python train.py --model="self-supervised image encoder" --dataset="capsule endoscopy frames (Kvasir-Capsule)" --train_examples=42238 --image_size=32 --crop_scale_min=0.2 --horizontal_flip=true --color_jitter=0.6 --method="vicreg" --arch="coatnet" --norm="layernorm" --norm_position="pre" --activation="silu" --mlp_ratio=4 --head_dim=48 --fused_qkv=false --qk_norm=false --parallel_block=false --inner_norm=false --moe="top_k" --num_experts=16 --moe_every=2 --expert_mlp_ratio=0.5 --experts_per_token=2 --shared_expert=false --patch_size=[2, 2] --depths=[2, 3, 3] --widths=[80, 160, 320] --projector_hidden=512 --projector_out=1024 --projector_hidden_layers=1 --residual_init="zero_last" --optimizer="muon" --muon_scale="original" --lr=0.0084 --momentum=0.95 --nesterov=true --orthogonalizer="polar_express" --adamw_lr_other_params=0.0017 --grad_clip=3.0 --ema_decay=0.995 --steps=24700 --batch_size=256 --epochs=149.7 --lr_schedule="constant" --warmup_steps=740 --weight_decay=0.0 --adamw_weight_decay_other_params=0.05
Rows from block 3, named by matrix and row number. Each number is 128 + 32 x the weight over its row's rms, rounded and kept within 0 to 255. All counts start at 0. Numbers have three digits each. After the name is the row's rms in percent of the matrix's.
# fc1: squeeze-excite reduce (model.blocks.3.se.fc1.weight, 40x640), inputs 92-183
fc1.0 098:109167110158105104127167095112090132146195140140194092165110143118119095117160139105110105142091133082151098193158126180111169073101148100140165124191124122183069157130116130115114219113127153078193123090102111110147119071126193151121112123123153135152184156180077113056120120
fc1.1 098:149042114128155113115054105110088072148141191114145165172146110174093134118153109144192179143109132210138137125154083139136132140148123116108111136090157108093065081095146123091097084134115117136143175149132136140159114181144143255145122117142087136124066089169133136195182119
fc1.2 109:163185123109153135108025157162131128100087140129054084108145069077148125114130135156098148099105097150149126082089097057107124148104092073092114118119103118158102122104079128146106129102115094116119205117134092117193137119112113139072103130170107153111127145176153090129112058
fc1.3 119:093097101212178154131124115142090126172127113133066089088100089124078151101094101123158079125121162044134132166133170096088132108125136091148100094098187135142135183129115153170143106135125205162047060117108094093129184094167094144089184175140170114139151147122145110120117131
fc1.4 108:093000082154126161131150149165153139129104166139123140161105097092133132063141087125118135085132136123125107151099132080081124086141119102125136074171116149101158169131144143169127255122137151168135109154095110123210106149127118239084227043166119172094175210123183131182182161
fc1.5 117:092137091131109163097158126150140139131139088112255103151153043095124108158128149156101141123153093051112125135158133131148120089083118124098094096219148118248110118144151111171119038164132128141155118090155144126120187117116105086142140191137148118133182124133120126146125091
fc1.6 102:126163171143108119119048132159128139100089251140182182143155130116138135088129070105120141145146100113104157122129084100102117119110134112132113125109167104163082097150140122102092103101108111135113151110128099126069149136084107126099091073121112136123087114157173086163143126
fc1.7 105:116236154126066154137146091086111117192107184113112162162133075106144120124151101134106143099126125087105084117141163065130093077155083160120151104110046127212094106143154068095109124096136113089066111103164108107162097123142153179105068120132198105078098132083110092184191068
fc1.8 107:141110153139102156149104133086145100113142134119111151066165140137135174157147107131066133165148121126111137142144132129128119117152117107132133103141173121189101114132094101083129000140114119132152027192190114135144127178159127255147143168111132121152128075137164152115159184
fc1.9 113:097184114161117101140110120145127124109119114107092147112199128124121128102140128177102118131147125074115180108134157115123137085166136127109157094127080165196066169151107165115135021137126161100104104142163150154154118132231115055142146111129142150141145108090155146150166164
fc1.10 101:110096108154134209149071125058128130173158142137153082141131103162117197112087119118205169122145127064131137138120089154182127143118088173168162083105087109150130052118150120146126020101129094112035093124154092088118090088162111074115112127091153131094166100085113138054101109
fc1.11 104:132057150118084096088181151129156105099127152117096119108141164144168125136101104136130154199115128140145152141148129170131119097146117076128126097105170147125070092140123130077123116112155112087162129114152136145216142117201110137123110147134171116135103095101150124115150133
fc1.12 100:103089086109103132142113131114152107187166108135146092160098123163147100131108123117145162146141170159123118140097130094143105129064108166130100216130154124099184103129136137140120173096137144085124082141119116100169113106134144067155117138141157113163117160107140114111047126
fc1.13 099:157082071162113148148156097066179076175167113148186079169089089099156139128146131103157125146144125057120094116098145068101126138104154169115091141163143167168163131142166107146159182117151174140125090124060104129133119113127138092150119047123157112174179161081163120148120163
fc1.14 107:113167136143135141113079138093142157148131202139079183140113151130156138139136169113130066099135112087134154151127113115124120170129128142164134120114130121172024114176148071142149146137127094176141130142141117144119167136070131183152114127136107153143115170138151108008084130
fc1.15 110:201098117145111129107114139192132117120088165113157112174098185082133114221136118134087134135120143075124099145092133083138095097122125136126140132101095065255123110132126074122087108098115126210152150158136126134074078223099159092114085255119161141052146153148125083166152171
fc1.16 111:123075092138143138124113128098153201131170116111156109159112142081145178140126051055114061108134144016123112168139118080119141117141133130158126132145098148098149106155085117143163068120124145103095142157136072134135144135050125071106099134115131104118127106131081126165152128
fc1.17 017:173127201119114150123075135073134099154098166118137129070097154100097135135119162131124130141141019019106116123100134132179077093130144131070102086074090141073066136159083153119130148103126117136092119125112116085136145111100073170094117154129055127143064133081076174120138079
fc1.18 072:128152151131143132121118188124128146126133083126083151115183239141090107160078122138148076134108121189133173126139175100135098091120134065127091140083085155098067153139186098124130255127135145096089174146091106167129158101152116121147151128138106095164065191174183153110087130
fc1.19 121:135146120142158152115122107149141117154154138121086100138078122140127126126084142070174133132124174109135097117133124125137122144136138144130139161185122123181255130141154074142128020107158116163125076138095092110098163145121148069102131149141120095078139022102112107157155113
fc1.20 026:131110146103133080117111107124148143100111089121096135157093066125136138141116108164110182096140083141127122117143137128152135153088127029087128133255130083094120094102149144097155110125110068110129101134124139160119171098155097159142063119152176132184143173138091120095117111
fc1.21 100:130248091126108112126173122138146132207135102123063134221155117182093076099102144113124139115134141155138118149104115111105113118086102157090119097135153110214056157129106130121101005104143105139134095125113115104096174153084099065112123123130114137142143097098112146126093103
fc1.22 103:168193144082116099106095137184162168153116102124050147123161129163103129130155139137113127137132151126137146115125133137097119135126114168131072164132111133095104143154131123119089182105124117146143111108122079162039165187130138244088131142171128151174132137142072133158150148
fc1.23 079:109119102153168124146069152102103139125154081107000115130193073108117097110080133076112112123106136095147174109159077054154153126153092102096079127051179175098125079114109066138131159141147129143133113129158082071039090083109078099151087091167062129117141142113085072078105133
fc1.24 097:148113122130136119150203150126147144106167167108157152120057124150140138098155138113119109154118114139139147132158159116152151090150110148109160111114092125116096115188113131109128055113119116181134171113158124115108176106111136097162132073109043121104163126162120109081128124
fc1.25 114:167127110153104161101132136137150121160108052108050122145120084113133162130108141100135152121117151000122142139104149126118133129130132158113158064139129122131138099142142145131134120127131127194136104120114126157185145152113133103105135161147144159152126150118125140176101137
fc1.26 076:134118111084093158117120153126119132132145092113080119104164120178103149163131149175160099106165135138140152134149176180176110130139128123115127163086107147117143193165035163153092017157139087194149121057135143159120096088118078158117119120146152123170176043165165111143117026
fc1.27 106:122158076091113146129079121132127105177110101143129060186111175110132179127125144101141119131121115067107088063086131118134101123120121092092110125070132195156185149132107154161168105117159140109087148137095114138057154119106145064141141122169121111139187172148175143171116112
fc1.28 089:119137124141120093102177096136109149068158129083094039057117140067150071141140156097152166127069129146153070061149110102126150106086145126098162115119087088061096131086130127096125168135120079127115153078159097142147089083137061138106082133080128129092071132105170089163104102
fc1.29 105:132145131117117112189165131113101119144145144134134124134154151140192079155141116137093135126119107043147137129110114139150152143093138083098174116136170135148116057164138067158132168123144141114116112129133107167151096133084135155103102153128143102163175168093181145152166173
fc1.30 111:105007120157141158109158099117141116110145175154172152147095094152134149107134123177125118109142118193130133119171125123102162102132126104133097131203098180161125138145089121213116106140149126085118067097164120110146153072139113193145166089141133134134196150120080129139072103
fc1.31 115:131114144101171174142119131144132113131137168147126161140157125122141121124140170170194127161131123129130084131103125150107151147150151147122124129149095119134175104139179170131125002134137133118154096141135144110124140169187124000142151117141149112091141111129135103082171103
fc1.32 043:095109189116109177082189099130128130079161215095089105126102129078079120170122147118109072083051182240105089210133147178149129170091123106098111099110092166057143115137068112137097135150117092060130139094142103152140188069078168083156127172134151100150112101155088151083160137
fc1.33 133:130066129125138140100140149131123139110069140128132141141151126146111121138135134107126116148120120139110106132089137123116105148147128131117098123110144103115146098101125129061116224111108124119155255126094139127134138128110149215123069117158155149108094178183122113220115084
fc1.34 115:106099154122185143127149121100093141142113119141087137106132111165106216112112157154165108128130136111128126114120107097139165116143139157201113128165117120101119133120117134170142118173150130144000098097116113155136178101170148139117171100135149125173123134131113119082098119
fc1.35 026:198147145126140117108131125132112100146091003159107101097131126067113087167129143166158096080120145156108117141127118197084107093147125187126145149075070190145113172137077144113104141115126201086131117117136116144187128145142071117137118109091083115155163164131164140156019142
fc1.36 137:115065151119133156144117129083150112118106178134056185086128061120135141126136149133114113110120121150128108118129100136132126098108125124127113099142133071067120123113126114138111134154130128126090116128119111140195163095112097186115137122138140131137139113123109137169140102
fc1.37 092:101068159121095133081084129124099137125124138125088142150093121091168137093078128134111076136184102130145164128136114072119142061096129129162104090057122139180091092143114095128143137093132121112152112102123116168116110103114148170152088163112169150163083113115122108149052077
fc1.38 115:154198128120160128092166124136117106109083207127080159153146153101118170140108137143126108125136125228129146152126119125145112129134127180119150097117084102203142089122148121090160177151105096098183164120092171143064113132117169110155076147144156138144107113122033124120114114
fc1.39 036:079139158155123143093128120121158156120146150119082148082156118137098126182129150147060117103067166114170129098176124172161158100081126137145104141076143094100081052136178122115070118108116103181129141083143127082142121139119126100116112185135069141178118129114129140104147122