Weights of a small self-supervised image encoder.
Model: 32-pixel images, num experts 16, depths [2, 3, 3].
Data: trained on capsule endoscopy frames (Kvasir-Capsule), 149.7 epochs.
Rows from block 5 of a small self-supervised image encoder, named by matrix and row number. Rows with one number within an expert belong to one neuron, the router's apart. Each number is 128 + 32 x the weight over its row's rms, rounded and kept within 0 to 255. All counts start at 0. Numbers have three digits each.
Before each expert's rows are labels from the 100 images, of 14848, where the router gives the expert most weight on average: "strongest on" is what is common among them. Only what is clearly more common there than usual is listed. The data: capsule endoscopy frames (Kvasir-Capsule). In brackets: how many of the 100.
# router: router (model.blocks.5.mlp.router.weight, 16x320, trained with AdamW), inputs 107-213
# up: expert up (model.blocks.5.mlp.up, 16x160x320), inputs 107-213
# down: expert down (model.blocks.5.mlp.down, 16x320x160, transposed), outputs 107-213

# expert 1
strongest on: finding: ileocecal valve (58); finding: reduced mucosal view (40)
router.1:102128152149140113070188076067123193179135112161158141137120160169135115114072121090194159156107105135119140125170111140098089134088128140079134123099104123101137113128149089098134113150078140121098147160123108059107089155108098136189169089146077151115117205111136144126100124072170134112128136159139195121145115134191149
up.0:093156105074150141129135135108148081141087154145172093112142145097144147077129167107203121133109130080135116159058108167184168121113136143106134120135069155149081155113087158113117137095112128099186147122174144080122164104143189100133146083119138122151118098106181218147085081150095062089127120108065094122069128115164156
down.0:107133074133145155118135110068160113126147108104166116149133156174174079130145142114111129149100163145089141108183191178116084096098180096162154079122095100174109155076161165175151147136092168117104120173153151097144131152171178127094100148172086142118063134121180139130080122095061124083157146143162062171147158130084128
up.1:157115145163115110081153178144102120132117110165123142060147122095153091157092072114081170142138135153140129135092153184105176151154151107116145134086129110105074059163141114145094150092151095127123142118121070106162127141148132069161125120179144115075077147135106118162141143128146146117109133116145088079162143190091180
down.1:106163086176083153156146168152146135103153115097138126144094137089068109188116121176118081098160092181150146122123151127140136100151116126211128111217146170184172173139087078106107076147120167080092197107125130155123124109142151177110078129156107141149195118135133119098089123142085117121153096100148117076106103153119093
up.2:139146145127104181073157117155099130114120130116066108106129100142097121098110119145126130131120164176161160125110113130140096166153133168145118098103110134180062096141115112098101105139202126144072171152184156158079154129100151093163118178127132138117160163057097125185077150153133145138127132087151090129109093115153168
down.2:154151118143146104131091100134134194137071136149130093162162153168085163125101107115144086184135131140133135143141120147157099162059134112088060142169151136124181176105130131124115095126109123166130067145142125089146150099127112103075166150142128181133133067183142176171122127115093065162171162136159057164122129124097139
up.3:152177094082128106141089123095158157129174083134213153098119111153154116130132109143224160163141107147097113120124139096120112137089130111180126131167110116129149120089158109221155088104140108161101110114160145090118170100098157138089125110117111166124110119159096137111105153117114127103177161151172038147119121139107114
down.3:116137078196087102089133115136100100157124095124138120061171119142129121034146160116126164153126188155144118178096133133139104131091117101139076116112157105154185174161068192136116108150158112158117165158148130116108158141071147146137175173118158143078143072087128131163100165112107132088123088111105148129190152126120121
up.4:073119148141132118128128111137130117155195161149072081137157168111137137111123103128153128110102111175147084116143173208131125149205088149130134122064106138112126171122148075147098153092130150152152103176085095133204099111124081182138116161136154054085136162089120175067113120095176116103145147138106147117126095061102159
down.4:091168136166158119151149110179076109110165092113124086105137102143169094118162191110128124146121189089146158150092178096085137174147202139097098109103102135102065141173157088158142104151118086094126169122188230124085100123105096072104161123117095144098066133135127162177115114137090198093124199150088129065099170163058096
up.5:141135140112119125097172146104140114105110159127177134130138075152096132103131173116138171179075147147131161126112208130205035097147088168106172121089079128140173109178069140186117162128111178138131117116153148131082161122121156092178125145123139173194103075116078130165169116153153164172110138132129137143110120122114081
down.5:091121129192096071110083137142093078069100171171097123165177085158155164105114109043142140111090068066128166117133145146127152038100123125130143156151177094126174155097105214064191116116174122143123088088151090138108148093159115128049151121099119088107117180176223137157134132127132112162135088030040175130107153130128118

# expert 5
strongest on: finding: ileocecal valve (92)
router.5:098143066137133134156122140125155063150078141163134097118160109138135131066171170166148128104107105139127177135160161158142121147150124085137144155150131144106061170166105106199151130161148100145150129113072134165134141127097115118075163156115095140143132098103107111068130096165173090106128096181077131158091156106136092
up.0:101188169049139098104069109135172050110138155096150104173132128189140068176187136191156132125117132088096078134126120099077072182104113156127083146103139083176158130116091145087113168145089139118083129158171188121115208151081082144123162113106150120126154121129155192173166128108115203121123145124080082126133120165163107
down.0:189121091082140100090115108137084168100154094193148143130099119115126207143084138138154154071148155106103101118079143100147095125106101161092084109128074118140171146184128114167110121156153167099167069121109093083158139085207102102185096206121125114159105123143152166092132108223135064171137123157117105114152127123091205
up.1:160155088141114036168153141191155168102193096135158125135139061107111173137119115136098077092124123140136094149115098115204141088099157141143124155193117136186123139104096119147111111078098120125151139134103044133114158171117173106172060145110122156126158093155157105072089094068114096148075100068152085100164103155158124
down.1:139101095083161079071110109142093100187105139163148105164120154169160098110104088142178106107071066121125183098099096099123147201133160144162127151152159131088105118143192126101141081089081143128067147137159115087130166158160154126140142140120138090118132103087116118105080087093166134171075099118092090142057141193135191
up.2:098143151147089126125127160153160224089093116168185130090167107145150151119179128191185141134112129142133073149090162108117155123126139104199101122101181120173135100125169109129094145134071125115104132148137093138077143160171204117194118120139048089092114120097173119110143139124125102131133131132169111089148141118172130
down.2:115162096104065129206036165154191116098095136062099102109129139142090114137120098197124124114109113144121126148150122175127111126141100121180102153105097142141083148138154165151103156139147146119095082182147123146109156167118100148100062159097187076156132151102073084117146074161153169181158193116056110185052092093068211
up.3:127045167199093104094106066139132083152135119137117154138132138094104153131104095110098095104104140205112117155191173143146166143133142098164125110139146121137065122149157075165134207066117148095094103173106107145099151113153095093127038122160158085141123184097109150089084101185094114150152193148134101174105186109108135
down.3:113107059191157179121175148084175182160124150161064142152132079117146136135099135167128122131142109101133118138099101133141111085154135122050186064103132123159150128119178142143068121118104130156124123145180173116173117158160147162119147109131148080065125103119177090178114150124131139149096146145165078116089139121072137
up.4:225104139085122134114136113171124172210125030194136144090097095179118073119094111138113167163153127133122089109126104114197110116158080148137162128104156152103110160128065104110050091120135111153131166040192115146163115147110122092190111166173125074115121131137180165118106173122201159090118181069119117173169131154092125
down.4:144154114098140098100168106134094128127156098104081157118204182144187138156110129113087134165102045109115119119086057139101090127068054124102088081134110148159154155125151151069161160123182123138160124166145148119164084159112082203139059110096154125132131129122117149110108107204150131099100179100132108115114114110155121
up.5:106115065154115126057111093132145166113147083213136138144149099120147175145126147130121120142095116128120169123081159134079201111191111118133181130149117120182133088170144140162109128098112107103075123066148199156135112093110054150092180176129131084127138242081165147133087132087116128094112115154177115147119129110170144
down.5:158114141109107193131149112125135085157119179148177131134139160134132085084122122108124107100159115169108088153154078110153083065136086090071104152101168089149128100128104145137103186171141131179189087144160129150138088123070155130093073080097113162115056137141087105162150184145168123097116066096142144083153094110141145

# expert 15
strongest on: finding: ileocecal valve (59)
router.15:068127154146119145147125186150128140126163134065153134133142131101141109130191105172141127181134146118107121129180082125069126130113099084160150139133104146095076063156140156117108147148149148129203163187034124072074111178160114106104083142170088161103147100158124131098152066199091084127134122096076209097149139124135131
up.0:143106117171124162067103123167129174048055117089154138152181080145137119097124150135108153090113140132133160143125094132146054126073071087131136159134120146170190124138118118113151127133150137162091113095069155169078097181093117135140143131092170110167181078092149098185154136149110147117104100170090165165131098161179114
down.0:084158082087075069160079075156117094159101099179146162104155101149177123128098092119190094124194172134127069073129104108146156109118142124087128129123150136173183138155163150134133134164149148138109106121120063110141104167080116149155192143153110079172121108146128112151072114198097147132119155075064099101130106161158131
up.1:131141141111131149079148152172133098115207080137138126179136162146093171135132111157137072135132137171127155169127116114137147165167163153150126088198159114160119129140092182122160168098143124118141143156143179122121126139106111144159060103130141096124156110106138118111106080146125122144092107160118124115096166142079130
down.1:143114105175102103137083234152118126147101133070106117120108166141119078139133136130173111131115141078103095187162127175118108181053082115161106126158149160093134105137122207090146172126144157106120140177104089165157171122104140154122065101141104106122126143135173128083058123143098110069132123123151127108086078135044129
up.2:154111115093123122137101182155145148112184141145099120166111065103135098078109168179131136126106146110154201125139117161128127131160103134130152136107098120131165160050077079194144124136140174110115124087092173106037153141121134079130136179119128179100187185184141145085101139109114133112136130172125155093106153147203092
down.2:134142097134139096099140127193119105137133168092121127065076134145140107103114193131162139133123101179179163166109163117148149173167158174088104145191106141103116140160115113086120100134128135133091183145106121109117105156176100177108072123186135082131119059134156096111189148167135095103048123071076108069123081096139132
up.3:103129126153133139103072201113147136154107114117129130085085172112149136151150152065124138148130113120163084165065181179090180136147075104152106102099125131158187104143184103153140144128089148060090171164087148142165091131147136114160140116118175083145033121114107155126132091142124138089083128136139131142136145108063146
down.3:159139110114141158099072122130111064100110084116088099156117165181157094108138110107055187121198180136129150154180153143143170131112085170135140125198114149145134179130142156150101147138115098159165148085095094118137134169139126137121163126105129095084103114107150112137142119131119109153147109131158053152145133155106031
up.4:203206160096102143099189095157133172129074105072155108158160070118115124113099113123122120111139149130154135107145051140170143095103060117117114048171164183165088120114122090160150095134139122095097177127117130168123140132102124132126174133156046196140098144091103101098148133146086120127111198126097094165122152166142131
down.4:133134100154144094165180167199135136090127099123149144097114150161127129106124139102139160066153181069132128124148176103131125130071172055058110157094109076162137134125126167097073105127121143071149112134098147104124197101142191187124135127112190149122113183066146113128097088177126097112167108124117113172105085140093165
up.5:136127121119098116107147149113144140148099091064133095080164161180156143101107128193193039109120152160146110158122112142066168119148161061069132145092113110078116116166099120134099100084154166123100166100153084124182131053120143160069184131098083148098182170156148085154161113122157082110124204099200071147124117148123119
down.5:078167181050102105130109182156170113138060154142068148143123100073166123119117089102100153147179119095095137103147057178185119094168108142138122161204103106121130198084145149065148140095181126122210180106133103149186223171105114114105119154135175126146080101109101167153157182168057117141106159101108091128137126145114155

# expert 4
strongest on: finding: pylorus (47)
router.4:120108108157147122191140142143180168126182122138185153078072131161118105146133136128111122154137099195125058103063125119056100122093127080174070129115038053144182094115139140169078092184112124174108182136167132095069114146125089095134127150100125157181134152165216121091108156132133112109156094102172123112135155138158198
up.0:115136121150169089160144135204136129121196126134152064123175081131112167142133112153103179101121136108164113137115111120160180173121093119127113059131114139154113160149135171094159139153148152174200132170101155136140150136076144119138147094132109158095085105121197141166142080093108100150117187196115138108125128111103116
down.0:160109086195146114124045112090120103147101096166075150110230123166132127155121149131178123171129163114100106120084139155074187147142155161163162103168130123091092144192150127148137073088171129113119174146093127103109151126140120113220168060084129148124092122087120113151129070086161128155122129156125101112153156115129157
up.1:095124173111110119140088162131104136084136160163094177174115158156139156128126103062125107143118044172131126112146173161130111187140158093153046133196093124146098136097163128194128189162100172146082095137077112120090148124176133111122142112124114114145081155109098126173191152196131131156108102176121136088160131205128096
down.1:131157118098126153162147148118107132164135109188159122146148141143103153046088142130106135110056107108189110134129086167150059131058135128104086156092043104120138126106134125103158103137155098145108123118133161145150032144136088148100166182186121153145134122156100150144133113108176084132116089081129112160069128102129118
up.2:152115108168116090094174140138084169120197103191112137123148136140101111166082122104119128162129141106150115121095083129134157125183090134096102126182152146125129069103138102132072098168119129155092137114171081137115097126116123109137154075116123183150105151112112079168123153128112101115151100119132140116118184074134130
down.2:082117127152157148148100122114120149086126089146112137199156096124114080142149124135053098132181143168083116148086104153149159157110037154126172091162070125114157126161066109089078121104085180098178139100160161159104097118140141100137143126146069144142103061135178106136146154117086146108114159143076131126128124161162094
up.3:093060145140101132067109125141145138108136163126121106151169105196078109139151110116112130095109088058126105135072046119090041216172116142195122078138166122110113111169144141116139159156111175172120146115111122127099107149123153083123079180131088070125100086067142161144158115157135148102146133123119147121147117158102158
down.3:180106172130105109118065053103165149106106135151144159134069135172160115162135142105114151141121062147125122191157136095103135156058149160099095125149166137123161159167109128121114148138066114086134155160152115151160122121136142130123141124170152151122122097101112044114168143152104124147103066142114142160146113158187076
up.4:097083123138155117078119164155146152093136092166119132179153150120110140113073149126128177135121124111157077142092096092160161142102060114115109109123117135133165067118177103112127143135099108136117090123115119217127106110129180177147127177102112157143114082091186127075153114091166139151139142105175091162164126079118100
down.4:147117105109137162128137152126148133117100132117132113120144239122143182139121122097126106120104081094148160162130070115104121112132140114130185145109139149188090122116163148187160174139109123088122161184174124136084159155091153114068033135209107158135053110127100150127147153122179160136200115181110156125129170070105106
up.5:128142133117121149098119128171159132201138083137088150102161178150138130087141139152069167118138127106152095141161098150067114127123126117125140150103056150184135107109143132160083158123140132174157106183106074132158149099124102114098190168183101064126093121105126111110077114140142190067095130087182192136119176119102100
down.5:149109114121096137164091079110102078146100154143092096163129116080081136128112130169185098155159140154175151163135142104144126119116101155128107134184132127060154183128164174092102151144060092210115137184087114116097170106141087146106128134138095102171085101096132104080143092122099140119124114135165138154118162128101097