Weights of a small self-supervised image encoder.
Model: 7.1M parameters, 32-pixel images, activation silu, moe top_k, num experts 16, depths [2, 3, 3], widths [80, 160, 320].
Training: muon at rate 0.0084, 24700 steps, batches of 256.
Data: trained on capsule endoscopy frames (Kvasir-Capsule), 42238 training examples, 149.7 epochs.
Rows from block 5 of a small self-supervised image encoder, named by matrix and row number. Rows with one number within an expert belong to one neuron, the router's apart. Each number is 500 + 25 x the weight over its row's rms, rounded and kept within 0 to 999. All counts start at 0. Numbers have three digits each.
Before each expert's rows are labels from the 100 images, of 14848, where the router gives the expert most weight on average: "patch colour" is the nearest of a few named colours to the mean colour under the peak. Only what is clearly more common there than usual is listed. The data: capsule endoscopy frames (Kvasir-Capsule).
# router: router (model.blocks.5.mlp.router.weight, 16x320, trained with AdamW), inputs 214-319
# up: expert up (model.blocks.5.mlp.up, 16x160x320), inputs 214-319
# down: expert down (model.blocks.5.mlp.down, 16x320x160, transposed), outputs 214-319

# expert 13
patch colour: orange
router.13:460480530537508506471503475472472486551480502524495493484491495487515517508482544509513518506515467485510468445484514491566486477502474522484493480508493536503521449437509488480490501474519514519510514463482526542536499499477505495474494504508520488514505481531477527486519495543479487479500524521550516517518470495473
up.14:481564533484484492452531524458540496475509493488501476509505558489537518450505516497475482540554493509556501507472529508497495482500546504512553493544509539475459507482435548451507475508560497510480524535508476517508456496471496518491505540551520500515481530502552523452507498532538500513474491521499496510477551527500
down.14:494518520485498459505527460477479540505509506496517497505522504489499556497478453484494523491490500496514476481518494489507535523499499525510506459478490521506462477501522497499474510494501441494512488516518500518496488523565471495493486477491505548462517449496494570511513488527486471511481516484534473479527514483500
up.15:444468514525517489545485451523528514496501499515510551480456469472497479520482493503523502497524472524493508485540451484479503508512500505518474493463492474517478486504493518503444509449503479501519499479522516517540484466485520517502467540487465505536456515483484480535509546498495483488501505498527527472504505529461
down.15:512473533516475487460448546503495491526477468465501482490482512519554517494536492536539493505449506482509506496496487486510490506547496506505497451488522488519477518496551508503478484519527489502515500443502508480482482544471482494461487500445514491456520481550503517512502486498463508474479473477538544463533484420473
up.16:515483468546488468535508501510493486554497500458479535474531453497472479500491508502568503519509459504468496486475486514504512444536496530505532504496519492493531507499457518499524509498452513470508526471490532540505533475530555482505505499460489533528433489488509489495546514500480526461504490464483559470528497494467
down.16:448505478531474515483493495498526571537483487500542447490510466495521517543515527497483492557487523521508525503454479499515495537501505485528526489491478501505512499533480512488423504480495510492502533492488476523487497455490472527500466484515541538536532496512507459497508472469459519506484512505473496466490478525510

# expert 3
patch colour: grey
router.3:474522474444505490488453476518456503519469505517505471540499527521494513495491472484489491528542478510555503498475495492571509493469515470467526522505490472499507486530499482501474488487507507535523494517530447497488528495500526538517494488503478497499553492503464525490519512513463501491506532494521503530517482507511
up.14:499517430499531509506476472448510489449468514518457509515477569508524461506519447494520473540518520500520533491482514492536515476494478464455503518547518518486495531559496452464516507531505501479521496489478471504503552503511486509498504472491537504545504467501521466511515507503471457480471481489520507528466490481471
down.14:521499564518491457491470506526533500561519526488486501491517519502485512547477505531493522524519524527486513514493495488526495488515511525481507495514482449486485506544518509494525541491489491477486483484452462456492479497501494462526481518484501476448489466521467499473481527461451457512516508497501532486506487499474
up.15:476508504504528525498491499473515511517508497496508507475490537534490504479485537492523532475491527509516506486480480540520542479454513527510504514463519478488473542514489492519512473503538495529519457495464506526538500514467493526493526510509487517499532469480503498525500493504474515537477474472533531537479482511486
down.15:479520516517485528528478507516487462473503512502547491514501467490485496505492496476490495464488483481497450513515506528507471522458535511548512500482495496525488518506567533485559497534450507502508530468507501505489507459510477505512525473555499463511521483512498492533484460490499492498495537495508471535497457457505
up.16:507508485491504501486529503511490508504487505467494490522493466502538480482519490526509506550497520494474493530500496508502472506512481513520498523488512522514524495503486522506486510477435501497520512543488492489496514513516543511511459481511448516563554523513499527539549517492533526497504526487507523496506524511520
down.16:486511459491479500479495541462501498484498521498475506477492476528501534539508506506511496473424478478487544520503501507500481527541509468481525509505476522487476503479535476534535471509490499480425495451511475485537539490438469516488518496508474470513477472525506459471520460483536530524517459534540468438482513492521

# expert 12
patch colour: orange; grey
router.12:480499534480529523512506509521466561483488497513517515507572479480468508502508464494482481513492509484532512482503520482486505502508481502505546507450495524478479510461496518476485507485525487511556532507494484502461514529493508480479485496590474502546477517536507524479547486526471525531475530517525494484512472486501
up.14:493534479522531537510491502478495538486464489533510505508461465483506502500455469529509484514517504452511527495502496488515486530485522509521518436462535489504528502490493487477503511505495503471506519503495490510502511479482491506511497467532499445519515485517501495567441505532562520493462511475521530511487537504537
down.14:494523487518505466483506496463517515512486533490496470491512499492515483512507498488543504457510548468506480503511527491494494505478455510522493477510488521489486454488500472482532494504496469542491500518472475489535511497562461480487506460480503493517473543534498462521541487483519523531490473457477513499474518481532
up.15:508457495508496487511516507515460498451481507533523478479573508507495521514501533521452482513504512494490500477466483507536491508508473530514538504467505492511489498450488485475527525501472527498488476528493511508496506472460550561542510514491494516498496484495544449528464467524569490504471467510480519489538541481498
down.15:473527539515478499485545472496501561532570479519492521506500492476485460500486504505481503509503477493510477516533530524476501530488523527475500500536520482522485527457505483502499499482539464469543528531510491473491475485521461459449505486528508479511501522471496474546480496512538519476513478494471439508477470495505
up.16:477508466516506503494491514486495520498412527450474516498499553503523497486479499469492458488481467465471480492457489513480496506564544541541512508512495438562508494486483480494513556508542479499476531535506509499467505503500519521499538496507511492499538485506472512480478495547465501506514502527491499496483496484519
down.16:508539519495530479517479534504493461489561439551503483462496522497510495510498521510505511557483492492524453506515590505482504466517480449498513553474511479482497559480505488496447537512449543497464464498517479495495514501493513489490509511471502505458497515511498507496485501501466503490497491501493505487452477446476